python train.py --norm="layernorm" --mlp_ratio=3 --bias="none" --drop_path=0.15 --positions="learned" --residual_init="none"
Rows from block 2, named by matrix and row number. Rows with one number belong to one attention dimension. Each number is 128 + 32 x the weight over the matrix's rms, rounded and kept within 0 to 255. All counts start at 0.
# v: attention query, key and value (stacked) (model.blocks.2.attn.qkv.weight, 768x256, the v third), inputs 0-36
# proj: attention output (model.blocks.2.attn.proj.weight, 256x256, transposed), outputs 0-36
v.165 [157 109 109 103  95 169 154  88 130 161 167 133  83  95  80 145 159  99 116 148  80 148  99  91 183 136 130 171 133 139 156  92 118 140 153 135  92]
proj.165 [ 85 124 139 128 142  35 128  89  85  75  98 112  94 112 165 110 133 131 138 165  59 150 123 128  94 141 150 129 153 152  86 154 139 133 135 160 208]
v.166 [130 112 154 144 103  98 185 185  60 122 154 163 110  95 128 148 136 172 135 108 187 124 136 114 139 138 110  56 164  96  73  96 135 156 108 162 144]
proj.166 [168  88 100 136 182 146 101 145 105 159  77 124 135 150 169 146 109 135 123 143 116 141 135 142 129 114 119 138 113 128 101  78 154 147 170 170 118]
v.167 [108 134 169 131 103 145 115 113 123 142 113 135 178 149 142 123 144 108 174 118 129  62 116 143 137 180 131 139 161 142 140 118 125  89 126 108 156]
proj.167 [137 157 112 152 172 118  88 114  96  95 121 100 112 104 132 116 193  99 135 114 121 121 103  62 106 117  92  82  71 122 180 130 126  72 230 148 116]
v.168 [149 114 149 125 128 107 124 145  95 134  82 138 172 111 197 102 157 165 125 131 163 100 148 119 118  55 154  83  64 190  55 143 117 134  87  80 184]
proj.168 [ 74 134 117 146 133 177 151  60 106 134  90 129 146 209 134 116 144 146 140  82 109 100 139 170 149 159 172 168 159  48 129  93 172 126  99  75  77]
v.169 [123 111 118 177 164 104 128  76 142 113 124 141 132 104 138  53 156 151 142 112 119 143 124 182  89  56 215 151 127 125 131  75 128 128 114 116 138]
proj.169 [ 41 118 130 127 159 133  92 113 157 129 154 156 153 130  89 160 137  96 115 188 156  53 152 108 131 139 119  97 100 122 108 120 114 131 173 134 112]
v.170 [111 190 135 104  80 161  80 114  87  88 152 144 179 137 140 101 121 167  91 107 178  93 116 112  93 142 168 142 108 118 124 134 159 118  99  82 107]
proj.170 [ 99 143 136 150 135 135 119 141  65 108  89  91  72 129  40 122 180 160 158 132  96 109 147 135 214  86 142 110 171 113 154 102 116 114 128 135 164]
v.171 [144 177 176 109 159 122 177 117 189 196 152  99 139 116 132 157 125 134 152  51 109  80 197 156  76 170 159 110  89 173 171 136 102 151 152 138 111]
proj.171 [118 120 107 144 114 146 127  89  72  73 149 179 169 127 136 116  95  72 116 142 132 163 158 119 146 143 125 149 134 142 138 166 166  90 123 120 143]
v.172 [ 86 140 211  71 137 131 102 148 121 177 121  98 145  86 149 131 112 123 128 112 106 137 126 102 129 158 127 122 154 141 119 139 107 114 166 143 123]
proj.172 [168 125  81 194 153 104 144 152 112  99 164 134 146 155 107 121 204 192 101 147 127 140 131 126 150  99 141 165 106 169  92 160 198 163 108 155 128]
v.173 [110 206 164  94 129 112 176 126 118 169 166 172 106 108 120 111 140  57 106 117 156 124 102 101 144 105 136 129 186 109 124 124 145 158 175 179 118]
proj.173 [141 182 142 122 125  86 199 124 197  67 141 102 132 138  73 132 148 137 117 124  90 110 107 131 132 163 162 125 100 119 139 173 103 109 190 124 160]
v.174 [ 64  88  75  91 118 152 153 155 132 135  87 179 137 121 186 147 136 160 101 124 106 130 118 106 186 137 149 144 115 168 110  88  61 121 118 117 160]
proj.174 [150 217 113 125 182 124 137 102 149 142 167  85 133 108 125 126 173 140 129 169 141 118 116 112  76 146 186 182 170 140 122  99 169 130  88 157 189]
v.175 [169  96 162 211 120 145 146 110 150  95 121 157 110 122  92 108 107 112 128 108 125  99 102  98 170 101  68 112 173 147  96  81 180 123 167  80 158]
proj.175 [187 192 120  72 123 132 155 118 129 170 115 130 150 191  64  48 130 130 113 112 153 161 124 117  77 103 136 115 122 112 115 170 161 102  60 157  84]
v.176 [156 138 131 152 146 140 113  92  34 138  97 164 116 117  93 166 144 161 121 106 110 147 140 128 153  66 156 144  93  83 113  90 139 115 123 112  89]
proj.176 [125 199 118 162 156 116 178 143 131 168 111 117 125 112 179 101 124 115 119 117 131  77  92 133 100 184 105 190 136 128 120  81 127 120 115 107 174]
v.177 [121 161  98  43 167 107 131 107 138  90 119 158  82  92  83 126 147 165 128 119  88 171 109 136  63  83 143 152  65 124 144 146 152 153 117 168 155]
proj.177 [135  78 152 114 130  91 130  85 171  98 101 114 100 134 106 141 136  73 142 106 110 155 140 147 122 147 137 130 201  93 153 164 145 100 112 150  90]
v.178 [ 93 186 161  81 110 166 120 153 155 144 110  70 114  90 141  99 177  49 141 152  97 141 234  97  63 174 193 176 103 157 105  93 130 101 167 136 106]
proj.178 [113 143 140 164  95  67  99  52 119 121 154 163 175 172 150 112  99 159 135 106 118  84  59 146 202 195 109 127 136 140  53  92 127 116 151 104 159]
v.179 [136 136 100 124 126 163 101 143 156  77 144  93 162 175 177 141 135 113  77 135 124 179 209  43 116 135 119 103 128 103  90 101 130  49 179 163 111]
proj.179 [128  68 106 142 133  87 123  97 106 123 162 155 179 134 123 107 205  92 137 104 117 113  94 179 139 133 124 141  95  93 149 129  96 142 165  96 145]
v.180 [121  55 189 147 124  56  97 143 120  54 113 110 138  87 160 193 150 133 136 161 181 182  61 167 121 130 156 113 114  89 120  74 151 135 169 130 131]
proj.180 [174  94  73 122 116 102  78 108  94 117 132 182 143 120 117 127 128 166  99 137 136  68 181 153  98 119 164 158 104 139 142 125  91 100 102 126 138]
v.181 [120 138 113 198 100 139 127 143 159 108  28 141  43 182 120 116 147 141 165 174  85  91 142 161 191 144 164  89 151 143 175 157 132 137 124 133 156]
proj.181 [212 105 127 103  90 154 103 175 176 167 185  65 157 162 112 135  81 114 156 126 104 140 112  97  69 177 110 200 178 126 130  61  66 121 142 149  91]
v.182 [109 145 169 161  75 172 161 147 127 116 122 125 147 147 152 151 123 111 197 110 172 148 145  89  96 156  67 135  63 109 122 148 111  97 136 125  97]
proj.182 [177 128 165  67 132  72 154 105  74 102 123 150 166 105 162 138  96  85 139 134 117 116 113 101 135 134 175 111 119 101  96  45  68  82 164 111 107]
v.183 [ 73  72 183 119 128 103 159 105 102 128 150  97 162 102 146 135 147 158 165 168 126  93 133 129 129 173 112 125 146 107 105 144 158  72 136 115 114]
proj.183 [ 87 157 135 130 121 122  94 107  54 124  74 147 149 150  98 115 153 130 179 124  95 109 118 110 133  81 108 145 118 184  89 119 103 148 138 134 133]
v.184 [177  85 129 179 166 112 137 125 114  60 179 106 186 103 149  98 114 160  73 173  95 125 183 127 182  63 172 174 126 111 151 109 203 119 182 111 108]
proj.184 [122 111 155 144 121 121 101 133 127 124 182 193 100 129 121 164 191  90 116 181 143 152  92 158 135 159 118  91 137 102 153 114 118 136  76 157 105]
v.185 [152 140 131 147 159 112 150 132 112 100 142 179 221 137 168 111 187 119 146 169 140 121 165 183 153 113  89 160 120 111 139 119 128  70  92  97  97]
proj.185 [155 147 124  99  81  66 135 140  71 112 153 102 146 102  71 107 152 185 171 143 121 143 109  92 134 151 111 101 115 128 160 185 174 145 142 141  77]
v.186 [ 65 157 102 153  72 120 135 199 117 132 101  69 130  83 145 116 114  77 138 105  97 150 137 163 152  95  58  34 130  89  91 162 156 186 115 117 172]
proj.186 [166  91 133 100 158 125 120 134 136 177  94 199 156  98 150 123 190 135 160 133 156 157  93 159 110 124 126 124 134 132 131 100 136 135 155 112  93]
v.187 [103 106 113 160 178 118 143 117 104 116 150 173 143 159 125 101 130 115 113 107 105 146 130 133 160  73 161  64 107 143 109  84 107 161 152 173 149]
proj.187 [ 82  84 119 101 161 154 124 104 121 157 142  87  80 167 146 142 185 138 166 114 130  98 149 111 132 146 113 108 147  68 190 122 156 125 146  74 119]
v.188 [131 161  65  88 127 132 132 160 114  88 173  98 157  95 147 127 175 151  95 150  72 169 122 104  94  81 113 164 107  98 154 173 115 124 108  73 121]
proj.188 [106  85 103 158 103 108 143 141 134 125  98 151  90  93 114 143  72 139 206 142 141 128  47 156  88 149 132 117 173 125  97 161 129  77 129 102 118]
v.189 [103  15 101 120 147 144 132 157  99 106 169  46 156 190 126  82 121 126  80 160 136 126  74 177  63 111 114  62 158  60 139 184 125 112 151 182  96]
proj.189 [138 193 127 175 151 124 159 159 137 161 131 171 201  92 208 193 187 158 147 133 108 139 184  96 129 145 152  47 153 130 140  89  43 136  99 129 141]
v.190 [152 137 150 134 151  95 150 138 141  58 127 102 121  82 153 136 142 188 166 132 186 128 170 130 128 105 165  89 129 169 117  89 148 158 137  98 194]
proj.190 [ 79  80 115  73  36 115 111 166  87 106  94 118 170 140 161 114 129 136 147 140 154 149  89 174  85 125 125 162  67  46 101 140 140 194  98  98 165]
v.191 [134 125 129 124 135 119  89 103 138 115 108 109 145 173 119 106 150 181 167 126  94 131 114  82  87  54 180 122 123  83 117 149 144 132 118 176 148]
proj.191 [104 111 129 136 132 169  83 147 106 133  99  85 104 100 167 155 103  87 143 143 134 178 180 150 155 124 123 149 139 119  99 118 152  87 180 101  74]
v.192 [ 86 131 171 130 159 146 130 141 151 132 175 123 114 160 116 106 178 153 170 140 111 117  90 113 142  90 140 112 188 119 151 112  97 101 169 134 181]
proj.192 [104  91 110 163 138 194 148 127 159 157 157  88 102 144  66 164 119 181 143 109  84  92 150 108 170 111 138 140  82 181 218 134 136 112  72  81  80]
v.193 [131 169  99 128 124 111 174 135 155 146 156 118 169 184  87 153 140 130 124 143  55 100 133 190  84 165 127 153 116 136 106  85  74 103 140 128 157]
proj.193 [163 152 133 155 150 157  90 160 167  61  95 139 101  90 120 172 132 153 118  96  82 154 132  82 203 187 122 108 156  86 155  74 125 150 130 117 138]
v.194 [156 118 142 133 134  97 114 183 140 172 208 179 119 152 120 170  70 121  80 135 137 146  62 160 187  82 186 147 143  77 124  99  90 120 167  81 135]
proj.194 [ 60 133 122 136  67 168 139 191 147  95  54  83  78 134 145 164 142 116 100 104 162  78 183  88 131  95 121  81 144 118  39 156 105 138 152 140 115]
v.195 [146 180 167 146 164 139 100  81 107 128 158 140 104 108 155 133 125 107 133 165 137  76 166 120 137 167 139 153 145 105 161  95 138 165 107 123  73]
proj.195 [162 158 163 146  98 103 149  81 210  87 188 122 106 135 126 138 235  75 149 143  94 119 102 110 117  90 159 132 121 135 127 122 138 111 138  90 165]
v.196 [114  89 128 113 182 161 117 148 123 149 183 123 162 195 182  85 138  98 115  77 112 117 158 144 102 167 143 129  98 132 177 114 141 130  61 152  66]
proj.196 [134 120 127 117  53 173  90 122 135 159 147 127 106 102  47 157  81 155 170 118 118 145 156 137  73  46  99 153 138 105 188 117 149 153 116 177 112]
v.197 [201 121 143  92 131 117  93 137 138 124 138 181 159 107 142  96 141  96 115 151 181 123 151 128 120 108 221 168 138 120 140 132 120 179 165  72 193]
proj.197 [129 165 115 105  98 139 122 150 101 150 163 134 104 119 136 132 113 155 157 149 128 152 116 160 135  80 135  74 114 125  74 195 139 152 175 205 111]
v.198 [ 99 128 130 194 149 124 110 111 110 117 171 106 199 160 139 147 150  94 136 183 133 118 129  97 134  95 111 157 127 109 135 123 110 133 133 164  84]
proj.198 [157 180  69  77 131 135 147  88 161 160 129 120 144  72 140 149 102 104 125 109 133 115 107 150  97 183 132 100 127  84 143  94 103 148  92 115 145]
v.199 [167 152 143 193 131 113 143 110 142 198  94 119 138  86 131 152  52 174 127 111 116 124 111 138 126  94  95 124 106 148 197 119 101 109 177 136 207]
proj.199 [ 99 182 166 111 105 144 156 157 137 125 121 142 159 144  41 113 161 105 118 131 125 146 109 124  73 113 191 134  75 166 102 131 145 116 156 103 134]
v.200 [ 84 174  69 139 104 123  74 122  95 119  91 120 122  81  99 115  77 125 147 119 146 129  72 135 140 145 108 139 143 148 106 127 119 113 128  82 179]
proj.200 [103  97  78 146 140 140 141 145 137 107  99 127 154  64 169 107 141 186  67 152 130 148 105 108 128 183  85 159 124 131 171 149 149 111 107 172 137]
v.201 [207  96 122 100 139 134 139 178 128 121 150 123 112 162  92  91 142 123 133  83 158 110 106  92  73 133 183 156  94 104  57 129 200 141 103 126 107]
proj.201 [ 49 179 143 107 121 102 105 140 147 163 110 110 101  69 170 112 127 167 140 131 137  97 104 148  93  95 164 110 112 117 175 148 130 142 147 121 166]
v.202 [148 121 120 146 134 106 128 176 167 144 147  87 123 188 133 159 110  83 115 120  65 156 203 154 100 141 189 132 157 148 152 149  89 112 159 151  93]
proj.202 [138 143 172 132 116 163 127 117 127 213 129 139 129  70 116  78 122 115  70 143 183 122 104 130 157 110  63 165 116  63 118  83 153 144  92  93 125]
v.203 [158 123  34 109 160 105 122 117 154 106 148  77 124 121 140 115 124 108 167 137  96 146 139  95 127 146 121 140 176 117  83  82 112 115 109 133 146]
proj.203 [ 74 166 100 106 100 166 114 142 120  80 145 137 120  45 127 159 183 115 113 109  93 183 143 172 149 144 124 145 148 106 131  85 159 113  88 139 160]
v.204 [115 155 165  52 145 164  98 147 165 122 109  67  63 147 146 116 115 101  89 178 138 136 118 117 168 104 128 104 124 114 122 113 109 126 145 171 109]
proj.204 [ 81 121  94 124 125 133 123 119 104 152  60 119 154  81  70 145 171 102 104 106 121 111 162 107  88  84 130 168 131 109 136 113  73  87 138 151 141]
v.205 [ 84 105 109 136 142 132 124 165 130 105 146 130 129 211 112 159 103 119  96 130  80 116 113  57 130 137 108  95 149  76 136 165 138  98 150  91 138]
proj.205 [133 109 202 163  84  98 111 131  89 191 168  64 123 145 130 197 123 199 125  91 154 171 136 166 151 135 146  88 157 148 116 103 128 183 168 106 134]
v.206 [133 104 125 123  81 165 141 106  68 139  70 141 150  75 114 171 127 122 158 190 172 141 180 145  93  93 122 129  75 129 133 119 190 149 141 115 179]
proj.206 [113 149 152 144 143  78  97 114 111 124 133 149 120 129 116 101 164 166 111  86 120 100 161  88 113 162 105 155 144  82  88  73  68  91  79 120 156]
v.207 [130 135 152 140 150 158 130 127  71  92 147 128 108 162  87 112 152 111 142  92 149 102 157 110 103 104  73 157 128 131 134 117  56 102 151 168 154]
proj.207 [199  64 135 160 184 117 100 159 141 156 123 120 109 142 100 192 135 159 159 118  97 148 125 138 165 158  71 120  81 104 159 163 145 163 126  98 190]
v.208 [149 178 150 134 115 179 107 166 102 134 110 139 188 169 162 154  96 168 187 145 160 154 126 112 112  82 143  75 121  58 120 170 129 144  64 133 172]
proj.208 [128 157 135  81 156 131 169 132 125  94 133 108  83 138  97 112 111 122  79 131 141 153 176 156 202 120  74 132 155 208 170  98 133  89 136 112 101]
v.209 [143  74 135 117 147 127 148 168 145 170  57  98 142 104 151 172 133 142 164 147  98 110 170  85  77  42 104 147  72 195  92 167 117 119 173  77 150]
proj.209 [110 152 150 138 160 136 127 167 113 122  89  86 135 103  92 133 176  94  95 121 117 155 149 147 199 192 163 182 164 131  56 139  76 131 138 130 112]
v.210 [143 180 124 102  63 112 143 167 162 114 111  96 154 114 174 114 163  99  74  82 105 148 155 143 123  85 141 133  97  93 186 117 100  94  78 120 145]
proj.210 [118 133 166 124 163 104  83  99 123 114 126  57 156  87 177 139 127 137 161 124 158  99 108 173 110 101 128 192  85 206 110 164 141 129 114 123 187]
v.211 [119 107  82 128 140 160 199 195 151 145 138 152 105 127 156  88 135  92  92 189  62  90 157 122 129 155  96 136 133 159 126 148 132 161 140 181 108]
proj.211 [164 184 140 128 118 128  58 107 105  46  80  77 172 127 132 174 132 156 136 136 166 117 148  99 117 129 107 173 113 134  97 124 139  57 139 187 125]
v.212 [140 113 157 182  70  96 194 185 128 185 133 141 116  75 159  85 139 131 105  42 125 149 124 171 156 112 159 185  85 168 164 114 124 111 140 139 131]
proj.212 [ 98 106  68 109 156 152 114 139 110 106  97  89 148 206 119 149 128 129 145 150 136 138 148 151 104 119 107 155 177 108  84  96 123 119  87 124 150]
v.213 [149 143  76 124 140 173 104 163 108 159 176 119 138 129 146 133 191  83  80 107 192  69  97  91 109 117 128  82 129 159 153 133 149 100 150 129 110]
proj.213 [110  86  88 137 157 166 135  89 125  99  96 212 151 178 128 174 130 120 127 223 119 153 170 164 103 135 124 139 165 152 185 167  91 129 118 104  64]
v.214 [128 108 198  86 129 125  80  98 161 149 159 144 108 140 142 120 132 121 124  72 174 135 191 118 155 117 134 138  92  82 180 137 137 141 172 109 128]
proj.214 [125 154  96 209  97 113 196 164 117 111 145 132 148  65 161 153 100  75  74 144 101 122 118 140 125 156 153  80  89 182 118 153 135 139 116 139 100]
v.215 [121 171 154  80 154 113 141 158 117 143 108 119 156 106  96 156 132 178 186 151 145  82 191 131 161  70 148 108 142 175 106  83 136 161 179  93 165]
proj.215 [106 126 108 159 154  99 168 168 125  70 137 179 132 122 129 137 133 105 154  80 109 123  61 123 124 104 167 100  75 105 184 132 139 142  85 162 108]
v.216 [151 106 151 154 137 155 124 140 117 130 203 132 142  99 112 124 166 173 161 132 116 146 111 161 134 110 126 141 167 149  89  78  90 125 186 100 111]
proj.216 [111 184 143 118 175 115 133 168 153 124 111 138  63 142 111 122 132 150  94 133 124  85 177 134 130 141  48 125 104 124 160 121 125 152 110 140 159]
v.217 [131 104 136 133 131 122 142 155  99 179 122 139 108 153 151 126  89 115 162  96 155 108 189  54 107 113 159 201 107 216 129 118 101 115  87 148 136]
proj.217 [189 110 111  81  74 134 167 185 136 151 130  95 144  95  88 137 117 158 107 125  67  97 153 189 172 112 167 148 153  96 155 148 115 157 171 138  95]
v.218 [142 155 115 113 108 111 160 137 156 185 132  86  86 118 138 121 203 104 151 155 114  83 146 130 188  90 104 127 129 121 178 147 139 119 121 129 112]
proj.218 [113  73 112 133 154 170 188  77 147 117 199 109 107 171 161 107 117 124  99 113 129 131  84  76 126 107  82 161 178 114 165  69 161 137 147 168  92]
v.219 [126 142  96  90 116  62 166  60 150 116 162  97 133 155 129 127 195 157 124 111 116 103 116 136 144 134  79 115 120 140 142 125 141 125 137 100  99]
proj.219 [138  96  72 147  96 199 149  94 100 108  99 113 135 138  85 121 150 118 182 107 137  41 179 146 155 116 152 139 188 134  96 114 133 109 118 138 138]
v.220 [123 133  91 160 187 183  90 111 124 138  94 120 147 132 141 106 115 100 110 188 112 154 153  89 132 149 139 115 119  84 174  70  79 123 156  94  73]
proj.220 [106 136  80  46 131 145  76 119 144  68 123 172  89 160  98  96 136 117 138  83 120 115 179 112 107 137 156 174 116 133 122 166 138 105 102 132 179]
v.221 [ 90 196 114  56 164 122 129 190  75 171 117  87 134  91 147 172 105 220 111 108 106 149 184 128 180 134 123 127 150 102  91 169 124 125 119 124 140]
proj.221 [ 85  85 138 148 143 122 144  69 122  99  93 111 146 131 176 106 128  94 129  96 133 132 111 186 107 160  86 197 161 197 135 144 112 155 142 143  56]
v.222 [125 167 141 103  68 102 164 150 167 131 139 170  56 118 201  87 189  95 132 176 172 150 134  73  92 128 125 116 108 161 136 111 145  87  85 119 103]
proj.222 [119 130 123 143 149 143 114 102 126  96 145 167 165 164 117 109 111 159 148 129 137 150 122 133 136 131 123 122 190 116 103 138 117 156 107 106 149]
v.223 [184 168 156  85  72 153 183 133  89 166 110 127 126 109 174 158 114 162 115  99 100 115 178 103 174 154 173 108  93 125 112  98 146 131 121 156 125]
proj.223 [134  87 102 129 101 127  69  98  86 111 136 177 165 138  84 157  73 139  99 182 123 171 131 124 131 157  94 119 154  95 182  75 135 140 164  71 113]
v.224 [128 154 103  78 131  79  60 117  59 183 159 128 108 118 123 132 148 165 157 116 145 134 144 117 137 150 137  90  49 110 159 100 134  97 104 105 112]
proj.224 [139  93 142 108 121 106 109  93 217  87 162  95 104  94 141 120 107  64 112 165 145  91  77 157 158 133  85 162 172 150 153 120 157 167 152 148  94]
v.225 [145 142 114  95 131 106 116 139 116 134 147 134  89 136  38 144 140 156 146 134 136 159 131 101 114 160 116  93 140 127 128 128 135  69  99 129  81]
proj.225 [137 157 150 147 153 154  67  87 174  68 130 151 149 106 142  96 142 160 147  77 109 133  42  53 137 110 120 147 118 174 142  96 125 161 148 130 226]
v.226 [147 141 142 140 115 112 115 164 223 131 110  62 118 156  84 112  94  56 182 112  95  89 159 146 104 167 181 159 122 147 133  84 126  64 147 187 140]
proj.226 [ 86 121 188 159 181  64 102 153 136 103 120 132 112 100 124 211 154 134  67 124 195 130 148 112 101  89  95 186 169  62 148 122 168 119 142 101  87]
v.227 [181 145 108 142 116 126  89 149 128 115 178 158 114 146  77 125 160 136 116 146  85 142  93  57  92 129 140 180 133 132 122  97  81 145 103 125  93]
proj.227 [146 131 109 120 132 111 120 134 134 111 138 105 123 117 169 146  87 136 121 113 136 106 126 140  66 115 194 118 119  65 159 114 142 126 137 132 100]
v.228 [122 130 151 145  82 171  92 114 137  68 178 131 129 187 118 107 193  78 156 115 118 149 105 128 119 163 123 117 113 143 146 131 115 189 138  90 144]
proj.228 [136  87 121 177 120  83 113 121  99 126  69 123  64  86 180 101 124 126 173 130 133 179 140 105  99 129 163 135 145 149 145  83 126  99 150 119  97]
v.229 [131 153 151 140 150  86 137 107 132  76 124 164  53 161 162 147 123 126 204 109 150 153 120  89 155 123 134 146 135 108 137 147 180 138 177 151 131]
proj.229 [102 118 108  64 142 152 174 167 133 195 118 163 127  33 124 119 122 177 128 134 177 130 135 156  87 154  49 123 147 107 119  98 118 174 116  86 100]
v.230 [141 115  78  77  95 126 138  90 101 129 190 145 137 147 110 172  90 115  92 104 132 138 146 110 123 151 157  80 120 156 117  78 160 161 195 172 109]
proj.230 [148 103 130 145 165 155 132 130 151  95 111  90  97  80 128 150 162  68 113 136 101 138 117 140 121 130 118 137 161  72 174 152 109 153  83 139 102]
v.231 [147 100  97 116 118 115 216 108 116 144 118 131 119  94 144  92 177 156 140  88 143  83 136 105 180  90 133 146 126 133 139  65 169 120 122 160  93]
proj.231 [113 191 128 119  81 137  76 136 116 172 153 125  86 153 159  70 126 147 157 159 110 134 119 116 118  95  94 149 109  98  99 167  96 112 127 158 119]
v.232 [125 155  81 139 118  89 114 142 178 110 120 172  82 104 155  80 117 134 158 181 148  71 141 104  84 126 142 109 101 172  95 119  94 173 129 131 158]
proj.232 [ 83  89 134 108 104 104 189 103  68 113 141 109 155 160 122  72 104 110 139 136 132 132 148 111 148 191 112 118 122 160 174 105 120  95 147 112 126]
v.233 [116  62  70  84  95 112 173  80 115 116 165 158 129  95 105 108  93 170 109 180 140 147  99 128 100 168  91 131 117 160 130 104 125 102 131 138  63]
proj.233 [160 118 118 175 156 160 171 135 151 122 182 119 166 177  98 134  54 135  65 102 114 130 151  65 111  97 110 124  93 132 134 152  55 119 107 141 152]
v.234 [140  82 100 150 142  82 120 133 166  97 153 157  97 233 147  79  82 129 133 155 159 121 143 136 112 111 160 142 184  99 168  99 160 142 117 164 118]
proj.234 [139  99 134 198 107 128 103 143 153  72 136  79 212 107 140 208 144 113 129 135 105 122 127 108 118  96 113 106  95 131  77 138 102  91  85 107 151]
v.235 [113 178 131 138 184 158 184 151 144 111 162 128 110 149 146  89 199 132 132 170 129 177 158 186 137  31  60 134 139 151 113 147 113 111 133 161 125]
proj.235 [171 137 102 120 146  63  89 131 136 152 132 122 118  46  71 101 125  83 165 101 145  72 172 108 123 101 146 175  85 169 142 120 156 140 169 135  95]
v.236 [132  92 142 138  68 132 103  66 125 118 148  53 171 141 135  89 139  83 174 143 124 106 128 118  90 128 142  79 106 138 155 136 148 146  90  91  87]
proj.236 [129 161 151 157  97  87 150 130 115  91 151 184 124 115 108 156 154 140 110 129 185 110 100  89 164  97 169 182  57 157  86 109  81 101 135 161 105]
v.237 [123 113 176 136 100 119 119 111 173 157 179 181 140  97  81 139 109  90 196 128 125 152 139 119 114 103 134 110 142 119 104  98 142  90 109 110 134]
proj.237 [123 174 139 115 148 129 134 168 118  74 138 122 173 104 170 118  76  88  72 118 178  92 104 193 110 138 115 130 109  93 154 137  97 203 196 102 128]
v.238 [164 182 100 151 124  89 140 125 145  70 127 133 153 121 135 146 146 134 150 140 110 162  99 127  85 138 131  97 135 103  73 132 141  87  83  90 182]
proj.238 [118 111 143 148 141  71 123 128  98 163 131 106  95 128  90  91 142 170 127 115 124 123 149 103 177 154  95 155 101 190  96 123 130 170 130 105  95]
v.239 [105 133 137 146 179 161  90 117 138 146 116 106 173 157 160 134 107 120 173  96 159  35 129 120 146 155 180 141 139 143 105 164 157 127  94 193 117]
proj.239 [150 152 134 129 140  58 143  82 114 119 117 144 110  53 140 142 159 145 137 148 142 168 103 201  74  89 131  77 145 156 155 136 167 148  77 125 103]
v.240 [158 131 127 134 123 116 157 104 115  66 133  69 138  61  97 100 155  82 171 173 126 120 168 113 159 147 127 151 129 145  86 188  92 133 104 128 132]
proj.240 [ 67 106 184 195 113 122 126 141 114 118 128 152 143 172 147  99 165  60 119  95 111 177  68 101 115 122 120  94 124 123 126 109 145  66  99 143  87]
v.241 [126  26  89 100 136 102 120  87  91 181  88  92 108  76  99 175 132 194 167 142 113 175 126  78 157 108 114  95  81 172 164 126 112  72 132  85 136]
proj.241 [140  97 138 123 156  81 125 144 114 139  97 138 119 140 193  76  71  90  89 140 171  90  78  41 144 108  99  85 106 124 174  84 152 110 133 122 128]
v.242 [143 133 143 158 144 150 114  70 159 138 172 147 160 112 108 139 115 158 110 102 162 101 148 139 178 165 134 170 140  89 134 118 152 191 179 114 109]
proj.242 [132 136 116 150 104 136 145 120 113  42 126 133  96 117 169 135 152  75 102 193  87  95 138 142  97 171 143  69 110 119 164 134 124 111 111 144 124]
v.243 [128  78 116 135 128 134 166 116  56 153 130 151  95 111 165 128 113 168 115 157 125 126 127  96  99 162 133 160 157 116 141 145 112 164  92 132 153]
proj.243 [132 132 156  79 134 163 104 152 113 107  87 100 130 159 140 141 111 133 165  76 146 164 105 136 127 155 114 124  78 104 129 123 154 123 146  99 183]
v.244 [176 113 138 176 107 169 156 149  92 120 122  77  94 209  83 150 150 108 162  72 116 121 168 101 143 202 114  95 165 137  99  94 101  99 101 161 129]
proj.244 [150 163 150 140 211 123  77 131  40 133  81 159 115 160 138 120 132 178 127 127 133 107 132 115 109 100 112 182  92  90  88 111 131 144 147 123 109]
v.245 [132 137 149 113 162 143  88 175  87 110 116 147 119  95 137  93  80 100  79 113 215 112 132 116 144 139 142  71 133 156 105 120 157 165  98 163 106]
proj.245 [134 151 118 134 116 183 123  80 171  85 123 137 141 126 144 108 137 164 164 123 172 142 151 136  89 133 190 125 142 153 112 134 108 108 165 156 113]
v.246 [203 130 124 159 155  96 187 152 175 155 164 107 117  64 113 145 187  63 101 121 144 149 169  89 167 133 125 102 119 138 103 135 103 178 125 145 116]
proj.246 [108 142 127 164 162 140 106 132 161  99 122 137 115  92 132 135 118 172 127 125 144 110  86 133 142 126 155  89 169 111 175 129 136  95 134 117 160]
v.247 [135 143 141  81 172 151  71 124 133 124 110 126 114  66 131 102  80 152 116 117 153 175  81 116 177 117  75  88  95 151 161 102 181 117  87 180 123]
proj.247 [173 146 116 142 106 127  94 110 102 151 125  88 190 118 137 194 142 110  78 138 189 116 152 123  79 129 187 112 118 109 153  58 103  78 129 172 109]
v.248 [101 137 113 107  81 145  78 133  99  91  87 125 182 102 128 133 116 171 158 144 163 106 136 114 105 159  98 143 136 121 141 134 197 138 131 129 159]
proj.248 [155 131  98  44 103 169 136  81 142 145 191  86 145 126 148 178 136 138 160  82 113 109 109  98 177 142 154 151 113 187 123 171 110 180 126 109 125]
v.249 [199 126 127 168 126 101 183 136 115 133 118 148 115 108 105 128 163 160  86 169  96 119  98 172 150 121 145 155 159  78  95 204  96  97 131 126 103]
proj.249 [104 118 183 143 144 182  81  88 113 197 156 137 116 176 127  78 146 136 156 163 199 112  75 190 144 149 101 136  90 143 105 132 110 137 161 123 154]
v.250 [171  96 150 109 142 142 100 101 125 151 147 107 162 126 163 118 146 171 149 123 183  88 131 125 151 141 135 168 136  77 182  89 168 115 191 111 168]
proj.250 [ 92 144 192 129 214 108 123 137 157  92 111 202 149  90 182  81  90 110 129 105 107  67 167 103 111  91 136 128 158 160  79 132 124  97  90 114  93]